config = dict(
    horizontal_flip=True,
    activation='quick_gelu',
    mlp_ratio=6,
    head_dim=16,
    fused_qkv=False,
    parallel_block=False,
    inner_norm=False,
    patch_size=[4, 4],
    layers=14,
    pooling='class_token',
    projector_out=128,
    grad_clip=5.0,
    cautious_weight_decay=True,
)
Rows from block 9, named by matrix and row number. Rows with one number belong to one attention dimension. Each number is 128 + 32 x the weight over its row's rms, rounded and kept within 0 to 255. All counts start at 0. After the name is the row's rms in percent of the matrix's.
# q: attention query (model.blocks.9.attn.q.weight, 256x256), inputs 172-255
# k: attention key (model.blocks.9.attn.k.weight, 256x256), inputs 172-255
q.107 105 [160 153  80 118 137 132 180 176  58 114 209  68 120 116 171 147 109 123 124 136 202 113 153 151 106  96 146 152 127 155 124  85 155 122  64 139 133  49 161 135 102  74 130 126  94 149 151  34 127 117 110 135 122 146 105 104 107 106 116 149 114  93 119 139 109 168 109 165 159 141  89 130 201 147 154 145  93 191 155 112 128 168 102 104]
k.107 105 [ 94  79 160 129 172 111  36 170 111 135 154 113 105 168 161  56 151 108 142 180  97 154 116 126 112 190  75 126  78  98 139  97  93  96 108  41 140 147 158  85 159 119 126  66 108 164 111  82  89 121 181 142 182 124 134 155  94 123 167 197 103 145 198 158  95 168 146 164 116 171 134 129 108 159 150  92 131  76 129 140 124 121 177 151]
q.108 110 [199  95 177 163 156 138 128 112 127 138 115 146 156 132 111 153 109 122 152 139 147 110  85 127  79 110 140 121 104 105  74  58 120 101 110  86 150 151 153 131 217 154 143  82 115  93 130  92 135 127 154 140  62 125 107 109 103 202 103 132 149 143 110  84 130 116 154  65 193 111  87 141 159 110 116 113  97 118 139 218 132  73 120 155]
k.108 096 [141 139 117 140 115 112 126 124 157 151 143  93 208 149 135 153 116 136 151 157 147 162 113  95 114 127 140 127  46 122 103 207 141 123 183  83 120 119 184 130 118 208 141 104 144 101  99 190 104 137 111 106 148 116 142  87  91  92 105  88  74 107 120  95 125 140 117 159  94 164 202  77  63  98 148 143 145 161  88 139 104 102 125 211]
q.109 105 [202 134 156 144  98  96 106 127 164  98  92 141 172 126  88 104 109 141 116 107 148  93 162  84 108 100  83 112 139 134 145 123  86 170 112  99 160 160 135 114 215 117 112 103 119 128 121 186 202 124 124 112 123 150  89 142 167 197  83 178 108 125 132 143 142 179 147  80 115 102 130 149 148  65 100 104 123 126 151 138 108 110 143 117]
k.109 091 [101 134 165  98 144 138 176 179 120 173 123 120 185 104 123 118  48 133 108 110 130 146  88 195 112  89 153 160  93 151 141 145 131 158 126  87  72 147 133  99 144 215 111  67 143  51 159 188 136  98 121  72 113 188 176  67  94 181 148 123 125 145 137 101 180 138 139 117 110 120 179 175 163 143 105  70 130  96  81 142 126 100  85 100]
q.110 097 [121 144 104 141 140 130 179 165  99 106 158 174 139 105 155 176 135  93 124 152 151  79 136 191 135 170 159 145 156 144 188  94 161  85 187 118 168 160 111 140 114 130 103 198  94 148 161  48 113 136 156 102 129 156 122 135 107 108  95  98 100 134 100 137  63 195 107 173 124 138 140 122 166 150 144 122 154 141 188 115 103 101  78 145]
k.110 097 [ 80  90 110 158 142 144 120 156 150 145 141 141 179 128  89 107  55 171 122 147 107 143 145 151 160 193 139 105 153 115 101 112 133 149 162  86 144 125 165 124 123 136  99  68 124 113 144 157 130 127 125 129 156  77 121 118 126 109 155 159 129 176 179 157  68 164 130 107 123 149 167  92  70  85  86  87 115 124 147 131 149 114 178 112]
q.111 087 [101 117 176  93 101 128 108 141 115 179 105 143  98 161 165 125 148 138  35 146 123 116 106 147 131 122 141 149 155 151  98 143  97 147 157  94  60 158 121 100  98 102 117 126  99 195 208 121 154 169 117 112  97 105 197  71 178 117 154  79  97  92 151  51 114  79 161 153 105  95  68 149 107 136 127 134 173  67  90 111 139 155  75 147]
k.111 092 [135  82 129 167 161 111 103 115 175 163 121 113  96 121  85 192 121 168 122 126  95 131  94  97 162 199 153 170 165 118 138 171 129 106  38 156 173 160  80 131  69 140 160 148 175  97 156 136 118 147 153 145 149 125 178 137 157  75 133 156 184 113 147 115 123  87 142 147 125 169  96 114 150 149 128 169 111  72 159 104  83 136 100 129]
q.112 097 [129 117 106 164 149  95 130 134 182 115 134 104 106 128 117 194 144 122 144 153 105 162 149  52 121  82 125 152 140 133  71 142  82 125 155  95  83 151 167 124 191 135 177 144  91 117  83  82 164 138  93 116 152 162 101 109 171 127  53 157 162 115 193 155 160 105 160 107 138 156 144 136 130 120 105 126 175 119 128 130  93 121 163  99]
k.112 103 [ 88 192  97 140 111  82 132 141 146  50  98 129 142  85 164 182 153 169  67  73 141  98 102 129 135 154 112 158 177  77 186 108  99 110 164 129 103 104 152 167  53 131 119 138 106 181 101 144 116 127 176  95 153  87 171 179 137 139 141 197 104 163 119 140 164 181 149  91 141 137  98 154  74  85 155 169 136 122 174 129 132 131 129 160]
q.113 088 [105 104 144 125 165 131 125 100 182 120  90 119 165 159 102 131 146 122 147 177 137 154 124 130 105 121 150 125 102 132  82 144 117 138 139 116 115  31 143 143 136 124  91 135  85 169  88 169  75 118 152  79 168  99 135 130 132 121 148 155 137 162 132 148 176 157  85  99  49  99 178 117 115  85 150 152 135 169 107  72  75 128 160 113]
k.113 092 [ 93 149 107 152 115 135 139 171  94 123 101 142 117 121 124  99 173  78  78 120 121 124 132 116 176 122 184 149 184 129  79 228 186 126 133 122 139 155 126 158 136  97 110 119 160 169 145 113 163  95 114  98 132 121  75 180  94 102 194 151 134 134  49 212 136 118 139 108 162 122 158  87 104 138 183 189 187 104 200 143 164 141 113  50]
q.114 092 [163  77 115 115 168 122 157 153 120  98 107 138 113 127  72 140  93 172 157 146  84  82  98 146 170 113 112 140 149 148 113 102 103 150 222 159  65 131  98  90 103 125  85 105 143 128 142 100 160 124 158 114 140 118  81 137 151 135 126 112 132 136 150 103  67 118 129 111 123 136 157  69  81 115 164 134  87 110 106 123 124  83 110  58]
k.114 089 [131 124 111 154 151 131 103  82 136  69 139 148 152 196  99 206 112 182 137  98 144 126  81 147 150  82 101 137  97 102 187  46 146 141 126 102 146 135 148 138  79  91  86 102  99  85 137 142 142 134 125 110 101 197 173 161 141 144  73 133  80 163 178  82 115 168 101 140 125 125  95  99 115  88  86 121  85 109 118 139  90 119  68 170]
q.115 101 [142 111 145 115 153  99 134 161  96  96 158  79 169  55 148 111 139 126 124 119  99 170 128 172 158 119 152 178 137 163 151 124 150 121 122 137 120 121 176 127 123 171 148  77 165 113 137 135 124  95 219 114  92 114 109 123 187 159 134 119 119 105  58 136  34 107 142 107 123  90 170  99 157  95 134  70 109  91 157  94 173  96  55  73]
k.115 089 [154 115 114 156 152 156  93 123 118 157 119 147  87 146 129 134 103 167 158 128 115 177 150 140 130 150 131 122 109 135 146 127  83 118 140 127 159 161 113  55 153 143 116 143 132  84  82 132  52 151  60 181 135 130  89 118 150 135 108 149 138 179 182  57  69 112  78 208  55 154  78 162 149  98  58 102 124 155  67 131 112 142 152 157]
q.116 112 [129  88  96 110 113 125 195  89  82  85 152 159 100 192 149 131  87 154 176 106 130  91 133 173 132 112 143  59  88 112 135 146 115  90 138  83 147  70 154 123 131 121 108 134  93 155 163 113 146 155 137 103 153 132 102 221  96 126 127 133 207 143 113 135 121 170  96  72 174 169 123  72 103 179  87 179 135 150 168  67 123  94 142 165]
k.116 112 [172 147 125 183 175 178 130 114 157 155 193 151 123 154  86 172 118 170  97 132 147 121 140 151  60  88 127 121  56  50 125  46 117 196  76 111 158  91 129  81 135  92 155 102 148 156 166 168 179 105 169 118 200 126 161 129 112 159 152 114 103 128 130 118 114 123 150 142 148 157 146 106  70  89 119  89  87 134 127 143 145 178  83 105]
q.117 099 [ 92 127 161 125 125 147 100 133  91  86 117  59 161 118  92 112 100 119 123 140 115  73 173  68 182 128 135 145 126  75 198 148 134 209 123 169  85 124 154  81 160 110 143  75 150 120 213 130 134  62 117 171 147 173 128  60 161 116 182 101 129 146 104 155 105 126  96 153 126  95 156 137 172  97 116 108  94 107 103 144 121  75  75 131]
k.117 109 [132 143 108 125 110 143 109 120 145 114 110 113 108  93 108 119  88  71 129  95 143 138 131 120 183 185 129 142 183 161 153 149 160 121 123 180 123  97  84 124  71 119 118 149 100 143  87 122 178 146 104 213 120 217 143 129 141 184 120 102 110  87 201 105 116 171  97 111 132 148  93 135 115 161 116 175 106  79 111 155 123 137 139  84]
q.118 112 [120 136 159 140 141 158 179  79  71 107 173 139 142 144 158  99 110 121 171 113  95 131 138 164 119 134  71 109 144 147 130 151 114  81 130 146 106 130 105  84  94  98 148  86 131 140 162 138 162 125 128 130 112 196  92 160  88 128 181 132 163  99 170 157 114 174 169  56 173 105 137  76 131 147  82 149  62  76 143 148 126 119  83 116]
k.118 103 [122 175 103 172 153 179 159 118 161  91 146 128 130 151 120 233  93 146 114  73  98 186 104 173 117 127 123 113  86  80 190  97 120 121  95 121  97  88 134 160  72 117 125 132 112 116 138 105 147  84 121  95 172 145 178 157 113 148 156 131 122 100 140  61 113 112 105 101 195 109 105  99 129 119  95 117  37  88  87 126  99 173 117 114]
q.119 085 [121 128 137 129 138 193 117 113 106 185 177 137 126 111 173 162  72  31 147 143 127 147 138 162 107 159 181  89 139 107 144 183 130 191 103 138 158 152 147 128 140  71 135 113 119 163 150 141  89  76 165 146 114 142 113 144 128 138 119 164 122 141 125 130 166 139 155 127 119 101 165  70  66 118 159 176 101 107 135 138 128  98 170 131]
k.119 085 [130 114 151 142 121 105 156 134 132  96 209  98  95  73 144 124  94  44 172 142 118  78 144 124 130 109 188 118 146 123 126  80 109 147 187 142  89 101 121  95 167 179 169 135 113 127 163 126 159 103 125 134  96 146 144 160 154 123  90  93 158 177 142 170 131 132 145 113 134 124 104 120 108 158  55 121 142 142 111  84 147 100 116 100]
q.120 091 [119 135 162 171 114  89 148 172 141 112 116 155  86 198 163 115 137 153 154 175 149 135 132 191 132 126 132 120 167  87 103 142 120  70 150  80 143  67 170 120 163 149  65 190 116 131 112 122 137 200 108  88 112 181 107 163 129 150  98 113 144 111 124  70 155  99 139 119 150 196  97 116 144 181 118 137 186 152  98 106 115 165 177 204]
k.120 098 [ 91 109 127 132 115 129  84 178  74 146 139 171 119 139 100  87 143 173 121 153 142 142  96 110  45  68 126  91  91 115 108 104  98 167 118 120  98 126 128 101 106 130 134  97 160 161 161 175 130 142 140  83 117  93 127 106 150 133 115 157 120 144  85 185 147 121 140 145  89 160 208 148 110 110 160 105 128 174 144 109 129 121  99 146]
q.121 105 [122 104 152 155  90 153  89  76 166  79 155 118 134  87 133 107  48 142 105 127 135 115 152 114 109 110 121 123 132  97 139  98 132 172 158 134 134 159 145 130  75 118 134 117 134 121 132 143 116 108 158 169 159  96 105  82 165 158 151  77 140 121 138 131 119 122 104 126 101 146 116 107 161 117 131 114  76 194 162 104 151 138  74 150]
k.121 099 [171 110 118 135 169 126 106 103 164 168 152 104 141 120  80 126 117 116 136 151 116  86 154  59 122 124 102 134 100 175 106 159 130 130 122 139  98 130  69 102 137 100 147 129 162 148 125 135 145  83  89 134  95 162  68 118  90 148 139 116 126  98  77  95 130  82 101 108  96 117 128  97 201 137 158 145 169  71 106 177 114 196 145  25]
q.122 101 [142 161 132 151  93 121 123 181 152 133  88 167 122 158 188 114 191 152  88 129 133 147 153  78 101 153  81 127 168 137 151 163  80 126 132 158 116 162 127 144  88 119  94 136 164 133 169 136 165 187  85  96 117 178 128 137  91 126 146 155 162 121 131 146 180 104 167 157 166 154 151 161 128 131 151 104 150 127 123 171 150 101 155 167]
k.122 105 [108 162 143 119 136 114 208 127 169  68  98 111 136 138 142 187 107 104 118 133 148 186 146 180 125 169 136 107 163 107  76 192 128  85 154 122 132 117 145 169  80 124 125 168 147 143 169  96  79 109  71  99 165 171 126 177 122  99 149 154  89  89 114 189 146 123 116 135 147 141  98 134 168 205 125 194 131 111 153 117 114 102 136 163]
q.123 104 [168 132 176 133 154 113 115  93 103 167 138  36 168  83 138 115 105 152 141 136 125  84 151 155 169 129  72 122 162 126  92 104 165 135 117 137 123 123 123 127 103 126 181 121 134 116  67  96 104 134 126 144 114 113 178 195 154 114 126 156 117 100  91  92 139 128 129 134 170  27 178 141 129 112  89 155 110 108 159 164 141  70  80  82]
k.123 111 [122 148 105 144 106 124 146 155 163 162 136 151 148 110  89 138 100 121 116 123  99 142 132 146 102  94  95 111 119 109 167  81 167 139  95 165 124 164 148 169 147 127 124 102 108  75 178  92 114 173 101 182 165 135 118 126 113 107 117 126 119 140 190  59  93 134  99 180  94  69 166  95 191 104 117 102 147  86 109 128  98 114 108 152]
q.124 094 [139 143 126 126 118 119 119  75  97 111  78 185  81 215 155 119 121 137 148  93 183 119 100 204  54 146 132 106  86 118 185 158 171 113 135 101 116 154 115  60  43  92  74 119 122  78 201 154  82 171 138  46  99 109 171 108 105 149 173 116 191 120 131 189 174 156  87 128 179 124 145 145 109 143 173 164 102 109 171  95 120 137 171 156]
k.124 089 [138 163 145 120 132 188 171 104 200 139 176 130 113 146 109 191 144 125  84 180 135 118 165 159 120 121 170 144 117  98  46 138 190  91 124  72 107 130 106  91 111 130 162 128 212 123 177 162 122 116 143 126 152 151 125 110 105 107 193 121 113 105  87 138 118 105 142 103 156 168  94 132  67 122 160 100 125 138 167  93 177 156 115  75]
q.125 096 [ 96  40 158 120 139 149  74 107 172 127 124  79 167 111  94  91 186 127 158 115 130 111 140 103 130  95 118 118  95 118  72 110  87 132 132 140 130 110  94 132 157 152 121  86  71 144 124 125 131 120 120 130 167 123 149  73 179 136 110  88 115 168 163 100 140 142 128 121  67 169 158  72 126 157  95  66  83 151  90  73 136 155  98 134]
k.125 094 [135 149  86 167 147 116  38  78 119 130 117 124 142 180  99  46 121 145 138  75 103 113  60 100 132 117 154 160  76 140 152 112 145 171 108 118 146 120 111 149 135  95 117  35 146 114  43 120 141 114 140 167 105 129 107 114  85 167 151 141 151 129  98  89 162 171 119 125  91  99 109 141 151 105 163 126  87 159 106 169 141 144 129 115]