python train.py --activation="quick_gelu" --conv_stem=false --projector_hidden=1024 --lr=0.01 --steps=12900 --warmup_steps=250
Rows from block 11 of a small self-supervised image encoder, named by matrix and row number. Rows with one number belong to one neuron. Each number is 500 + 50 x the weight over its row's rms, rounded and kept within 0 to 999. All counts start at 0. Numbers have three digits each. After the name is the row's rms in percent of the matrix's.
After each neuron's rows are labels from the 100 images, of 14976, where the neuron reaches its highest value: "top examples" is what is common among them. Only what is clearly more common there than usual is listed. The data: photos with spoken descriptions (Open Images, Localized Narratives). In brackets: how many of the 100, against the usual share in percent.
# fc1: MLP up (model.blocks.11.mlp.fc1.weight, 1536x256), inputs 0-127
# fc2: MLP down (model.blocks.11.mlp.fc2.weight, 256x1536, transposed), outputs 0-127

fc1.414 166:506575467488456583530566496452532484476431547410460471559537516504545480498474495474542465532565439557506460526480505558494557511522492512420542508455545526477456509450487524468514571468483522558485552574514591435428367564547484465473555549511565469436381630559489539430548520448425559480429489532437423462459563533538530561467515488525469510466587518456464551543406578616456505530491
fc2.414 117:452444500507536388411440514517422508516604437594557482425406466500470558520604454582557537483443496470516512494526518447524464483546551508506445447547375472524487530535453447497501522497544464481549475462522441575526581492525577522451457416493338529477523366508569526548460500531558558508516455504550592517540435484450494502539490513431528553504515480629548534447537433458497518494575
top examples: text has "table" (32 vs 12.7)

fc1.396 041:521491568448456528495447463523577459497481448522475404568539554537443428557535557452506458497503475533394424478445566653400425562484587531584554378474493540499597501586419481517503601553511449515492478500461514496482491591455521455471500530568493474529512499502532583541398515565555447512408485426499444567519574428553387511446546494551606488491521605572552513558548442523494470578454
fc2.396 090:473489517496536408580458455448458526508422433554516429521467434570489480539463556504510493536523460433490568481495524447444575468489465475501471482545479553414478493535438465586533467451416404539459447589586429550546530491451469528456479541490575412505566517418549534485476418528470551405567440551512490452574475471514498479470461449496486508525474447508547435426479548474428428545426
top examples: text has "dark" (38 vs 2.3)

fc1.493 048:509508549505519543436517509446511462500503428557499495491472521473498462523471412465481418461411504552494471492574531456475402628482466505499507439594434468553472449501602537481497546581500439478539563438513475465469533504509456487536540486461526562459434542429534440434467554545548489484433486465451442403486587450481492474477468464401529536460440516507455498513523436493544533579495
fc2.493 090:503546469534524441430561482479582478532420431568529434499550565474552506549509446424457408557461462531560510429508549463514504554489553557433455467555458542487462557548485454439515519572476436432402561449506466458459547527426517495567571514434563526448487441433522417532505582564578545585431430539494508488456487416544423484485444496477502445464468454450540511531557434486518568543482
top examples: text has "dark" (36 vs 2.3)

fc1.549 192:466406478443534497482511582525492550519525405502541501496463462522557461486427560605515487472541482492407552496423506500471516525491575395497412498550540374521553457536447487546426542513546604479478538540461522509453434549554501508458480574456432539447513585495450556550457434554563528555450474527432390480445492517465502581529528492532459438465483422398491488516557526435488461556585
fc2.549 135:511502550451423519524485487452514530564404574518489466490458532449486526545538464481534495536458579535518422434565539498533509485594450585510556547498465603532430507530570475453570513488505421520501469484474428428536543525436497530521535385562574557524476396546491444489486565456466510408496533454566585523500488528505530455454479519466536511525512531571526507466490493547502567434497
top examples: text has "table" (30 vs 12.7)

fc1.140 179:496530437549532573457397468465446508607504459619424458527572569387569496548535442509510582486510490500451435418567509493505379468543578555554476413483563468475480560449462520499509444500555498589521534531495515520492504476455410460512551460421516502522512523496527504484459489526495559485487471471441584530499523573487522529454578506490545470580473524474515503564538438419521429516465
fc2.140 128:535467535473502441537547490532486487415511504420567547436424448602426515509456532524542438538473520542523498602462473521453561509478404470472465599494450455533569411500556518503482539479465516423476461456484549516504507522591549522442483493566487497445486521494528461483510495484512451474507484509550414500445504461547470477586440489480440530399598471509454511466538504529467558466533
top examples: text has "grass" (26 vs 10.1)

fc1.136 205:498460482412441587482550469411468516531487556490481460485510536508493530541461464469595484509504516517509461490503432443549503449543589524451543477508428468549464509506489532460439622519611467537458464479503462439589561562498502375575560500529522407423489607544538475488483498457516522456521403593441466552408489540502496498499474470479483503532480485421526581434568474530454598505573
fc2.136 142:451505483584548469518458543554506498382482423501523536518448488462542442462569571579506492541474421496362505484540497540489481502476497534547463508499470433516544450536506447517515523483438533444576517556488500555371461504444573562452491428484447528486457439477527519521579529550502552481455559438509568521532559522449540509512521515484503520530574445566519409633485505496435432468446
top examples: text has "sky" (52 vs 24.9)

fc1.626 180:416525545489553535580515585482438512441484414473510506384545511496604517434522434490497524525489476562619344454556518484442478424591519490525548564501492501561510476560553523550427486514517508472513526466513466489433536502492585519519531445484480510463460549561475516511495540489562436498511446496549475444448501519535563444538431504602470509446520510577562573510504619510482468522548
fc2.626 131:505486490474366486422450400522460517477584541490570438557409471487415512539541560485542456545493501467403589563525422475603537540421521504535483462545450471459535480447461425465581604456547502553421557539467524532566496511554511506481504507511503478500500451538534494501458487553394584498476550467448500605491517522491460576441519417366583464504508489487515439536510383489428542480528
top examples: text has "table" (35 vs 12.7)

fc1.499 042:520527496537593452522570517520457505441576544513455423544514435506438516435518419516487458589528473443515489455577402471477567503483573579535386543512412558451494498480525541512494474581515408482477522425437468560474481539504525515461367491533450429537496442606490440478570480413493512478535495548478576536530567531506572550556473431482495471524563469521506583572529529499490543583602
fc2.499 088:492441537547503405505549520568418420462461572502523424570470523472426471551528556427549577447484507545549583447476567440578555572434487444546504511520477555420559558471562557523536511519516551477430500555495429563501493473530450504560438448566421413447583512522522553502568569516439452488552451511483407504564505486518574501526504487490465526414484585525443449551515557427590440454484
top examples: text has "dark" (32 vs 2.3)

fc1.363 175:478544556543504476466493478512541493481481577571447533500479530496448610597510517444457445508527596470515472458443548476478496562472483485571459516556529438378499482445610526487535539554479488467537530501442447634476449556513600475518416506537581530458591527438521464508466544549517509449464487459565457585406505467480446558478439533558509482463467515569408389552557535489453530475500
fc2.363 128:493501460456455547560538593463465502539512524426526514515451488528547425390473518558526521613457470527526513547583519517561474449507478551461527562416496597614503547577387496523474410448535493492428507523553526369548533476494430557486540493468403488487422533552513510474492437440499469526456468513456545432543498539541575486528560479464531504554580478475582623517500470520525473557534
top examples: text has "color" (31 vs 13.2); text has "black" (25 vs 9.5)

fc1.149 175:394580510482556479441519456552558474532450447476544503557544509516413432558483417547538499523554497546532498510506598484533551496586507476476518594478559413439553435456535494536496543549518522563538533465496573514533479480455614588525565460352419506534501493449507502486443471498484539492518519534525428498453481542493460493533411457385571559483509447579494524572472574520506555531511
fc2.149 123:510417450459424478531454517494463534503540500455516504442442489471593561431575549528430439495431530458454490473481380541500464517448504508483480415495454537589475522528530508434532474442516467389525461514497439467438534545552391435447496437632511514463456534539494490490583530480477471537512542489456544452557496495544578511446583539554389423496510538414537480541485439472518508506525
top examples: text has "grass" (29 vs 10.1)

fc1.330 043:502531495527431465495477503437429449487463453509382549564485566529497598456421473483494488424469430565527405495474516565509506416515599587533493488431483551480549465477535445460474494477449523421541444484505484461459447611496494446546476488604442452513565554536640579458567456471437522518529475522433436506479547536551517543474409455436441392439459574509558562477475387530493541469472
fc2.330 086:489474579566493554479550519578478573484466508504457531464594550564545503536464527438419409557508559581451561484560570495456437451483561438447547514566464548583447513429537473551527453505466442511516569527474483456566557468424514460471418552579485430434543457443597435557489506569522514491531555446500497449469492415475456563575529506500448457488432597416502577584496471535540559536568
top examples: text has "sky" (70 vs 24.9); text has "grass" (26 vs 10.1)

fc1.690 048:586445574533516452502553512539544580534521463398458474542472620548471504487456467412423510543411540516484562472451444448502464587468460579536605516543360537472590564482565486408489411527471457490507553528498592490470432490407515529435473538502566524493575484495495444437544409481485498508461479516498474571488587460424624477534549558518556478589486512554453542453436432501464537508513
fc2.690 092:532415538515455459491586485511558571492551433474484457506440497531534505560421494418481510566440515504478529543498512412515480553426451528537488512478447480542538486455563553475454424556517416497532543502457583474577496535418556596512544476419488567556520470570422418458474425507518474511419488534510485596432560539429585469469537571574486439554420458449451503441514426442490578577479
top examples: text has "dark" (34 vs 2.3)

fc1.257 046:514466582408528462496495493416394403570354479530453563497533515543509488505462467469580415480476506476472460502418568542478448483558552493419528466544560530527483496438420472497486516511460495478582475490504558488446487549490521516483499570451520531415560570478539541522478452465444513577417505529533475503547461432477468535431541490540466443460517492487494539502565474470425366476504
fc2.257 087:525537478578461491437497526458513480432564398549506479459446504504532580423464538400455567442586539474463553442524572480490454418501567463452446481546528502535428434433460451544527561440517509445425568473466473482446445515438435456447509596480433563504525526535520559437555420493418488539500564518539394463557536576465474570450498463428478414499549470538465487520495443593521435540435
top examples: text has "dark" (30 vs 2.3)

fc1.598 211:377486473480437522461626461517467475567468476512510512547514446412555531502409517448538543584508540573421433509509472490530572502494499480561573459477467498532564582458471507400400476434511518523576578532425524439411539537487567497518503502502500504433502589607500457521502552484479519576519434511532469474445576470451487526573517384390547553480541452509483527516486545496422559473495
fc2.598 152:572471535490523565509379545501452545406494508460506416393423606497432511536589520600518442490460466511546489473519456488510444505513530555483446597549473469547501385538465435582555601528518457505414445525531439505553445490501555500477498443528489563566413387468543553470480554488546508461413507456461501538467476607531514499423448509517465531488470448542496477560534472484493491495478
top examples: text has "people" (49 vs 21.8)

fc1.186 186:548435488529501458496555595432493522442551340559465524421492519563555562488544617575448481475537515588484511485496531497493490459537463467420498430501453444474492421496512422506458507587493487482486491519557466473557458552593401483558448479533429497491545346479571455486483539462516552557476545451452552437510460525521460445568413554469528546517469431475448465507457531508488506486559
fc2.186 131:462579529397492535501452426546496545443464644486558458511492516426434435485488441400575480532463483460532478442527420525491448477454573514613511633539502503599523529477528507511547454416564475533483520547392521558403543487395599437512545512488519516480464605536391484564493514480452455535504440512537416563471504532474501578435554444438488495441539510486556540510518482479506481509506
top examples: text has "table" (30 vs 12.7)

fc1.278 158:543419583496529450472486425529497558555554511500445504437481506519513431533478456482496446457477454460505530515349495456550547582498522565477568474481536514512477465543458550412441524497580465530522396576493414493487515453512515587472510403477464478592518519480506612533492536512496560499539489470432549551495469487485520483533470464537505564487473436496610416515511533441444463471440
fc2.278 114:462588484485499562511489585493532489479459527533530434513538528464438541497488520530534583532492535541518453478604531526443463421550503411546484541478402475482472513453511438576590533500471519454522570440555604556483494520551405443502460611509527516407511473521501467505533459475512402487384512510613455433470527521531466564448548492462491437519477519511411515518524508555486482503543
top examples: text has "sky" (67 vs 24.9); text has "trees" (57 vs 27.7); text has "buildings" (32 vs 11.1)

fc1.525 192:511617518448520475463570531441413622493517457346560518494503539435482542512527589488510542497566514578405508589503531548492565515498434431513563548526441452511534499505509486393421570532454511460471502593504494492414537507512556506501567457501494499460472524506455452477429428529549535459455551426560531525493463457493586478446434476548469545468589457554584495531461504551421509420438
fc2.525 143:493414471554520529527450515520467443483426522584452455489450496555543461503451397568535440552396449489534486484504438432526453507527593550564458423507519486471507434485492477578536494479590501549505498492474442446581489509526495456514464497526483517536491449560523528564556564466460444583519470565410412525452480555511404524551549421431553476500460546471470513498573515444510528530624
top examples: text has "table" (32 vs 12.7)

fc1.153 045:565531504565447525581372480553489449498574436489503537514424478415452560494511542466454492525463536614406512528476527449498585502520465529483487567499485527436403504600545476471493539511556512472572488410620436531545590484504532524523455429412447442462409550499513462436459445497531486560531476369558466460484541464564496504521576444508560415588503620461515465482509511544588603500420
fc2.153 086:595441499435466439518541430445538470510446500550506447468529481495479514556428464513551515571467499458577466436498579609526472501529485434551458490469567461412512475478449517518485437439425489485469575554502535490572588564447509453427472547506458505492440401540454453579579506455441562575441575599550444582553554475456420456540445567439536526415451493572420575443495482526407455483472
top examples: text has "dark" (31 vs 2.3)

fc1.262 059:478446517538512614480537465529511523519529441483522608527516508539427401520422509485419441366564522512552488528464517468548458541463582520404458462551492539500490471449466537534473492626535522522438506499516496458486553557450521486493453530440451526487485442506469513496520445453501457509569459515527497480434512549629472488426435470576495434510433442477506471580472587536598524505460
fc2.262 087:510519456476490434492476500476475447517482569573448549463423400461551532476572463458581518518564459555458586462470534422559535562559408516501413591435468426568432532542454484545514562393468502477551493520433517539438516508473465489495533552509550422543500511480545471440545463542441469461511503435540535486507515493471461449592463471492550512538545448447557423480566459507533524434494
top examples: text has "color" (37 vs 13.2); text has "white" (32 vs 11.6)

fc1.377 031:492465559539482516471402552528496468522550511494468473471512554477471471502388477514587388453489427516578454525551509526567536505492541574524420423471479508470572487513576444491460445505469520448541451465392530459504392523535582471491462542516431515529472487507553488586462521455528476542527484509571461588423494511559512436484453512492536400558539503471481521452461474491560516513484
fc2.377 088:520516567515542523506433451446484516441507473563427456504464432446468436502452498550486428484579518492500501586545524468549528519584432477457556454518452566475473572447578544470554427424411525478537480509564577485570477562511528472441567567439562576429502541403522434497419535569468501489442431574450513415422412455475471499521547462455455568531580548542467440424503483526544544470487
top examples: text has "sky" (69 vs 24.9)

fc1.274 173:570516530432541509557542471459480514567526482538576530448530463447467557493511454599515532542501519502377449426448489589556554536481560501581464483479486469499481517546517549534468551576495455510590447463524495460468531467417616491549535390477467442463422454504522493489471540534474455563453455480561454489538525585523528439397410638590487502469539416554561538540466485565522515480471
fc2.274 123:454499469557469551453441519558524472414425473506405418488478578498543429443498609472492449545475499523621529607493478443476433407473409540490514558499548493523557441472517505458496486414497551511466532528445505529503500507542386514466482562524561535552603529558467504476515451492525562433537550493491496482420469485445462559587582343371497484498465553527434492467511517504473502432487
top examples: text has "sky" (75 vs 24.9); text has "trees" (74 vs 27.7); text has "grass" (42 vs 10.1); text has "plants" (32 vs 9.7)

fc1.162 181:462548492503529572453579446557463513592506525518507480405468428413489593426511452503526498557515529587497452422497540521463518463456508532564500535436470538432502594555530455461461490584604487531455504463431471419537493489566497504535544512524513379525545472508536473478425531460548471485482439543484477519369505514576544420433586600440554449461456453553454548507514619577517517509440
fc2.162 129:574445513513481432559450554462493529409509454421486470606492585584482472611479515488478539484499487406455506613499474438535477556531438492451512437514480388565533385495454530525554534420452566450521509507539527587462480484427531492484457475460462576466434512547486505524556481538466482514462518498494519420622497494486462552523440396539468579549471477457535452492437420464501537500569
top examples: text has "white" (33 vs 11.6); text has "color" (32 vs 13.2)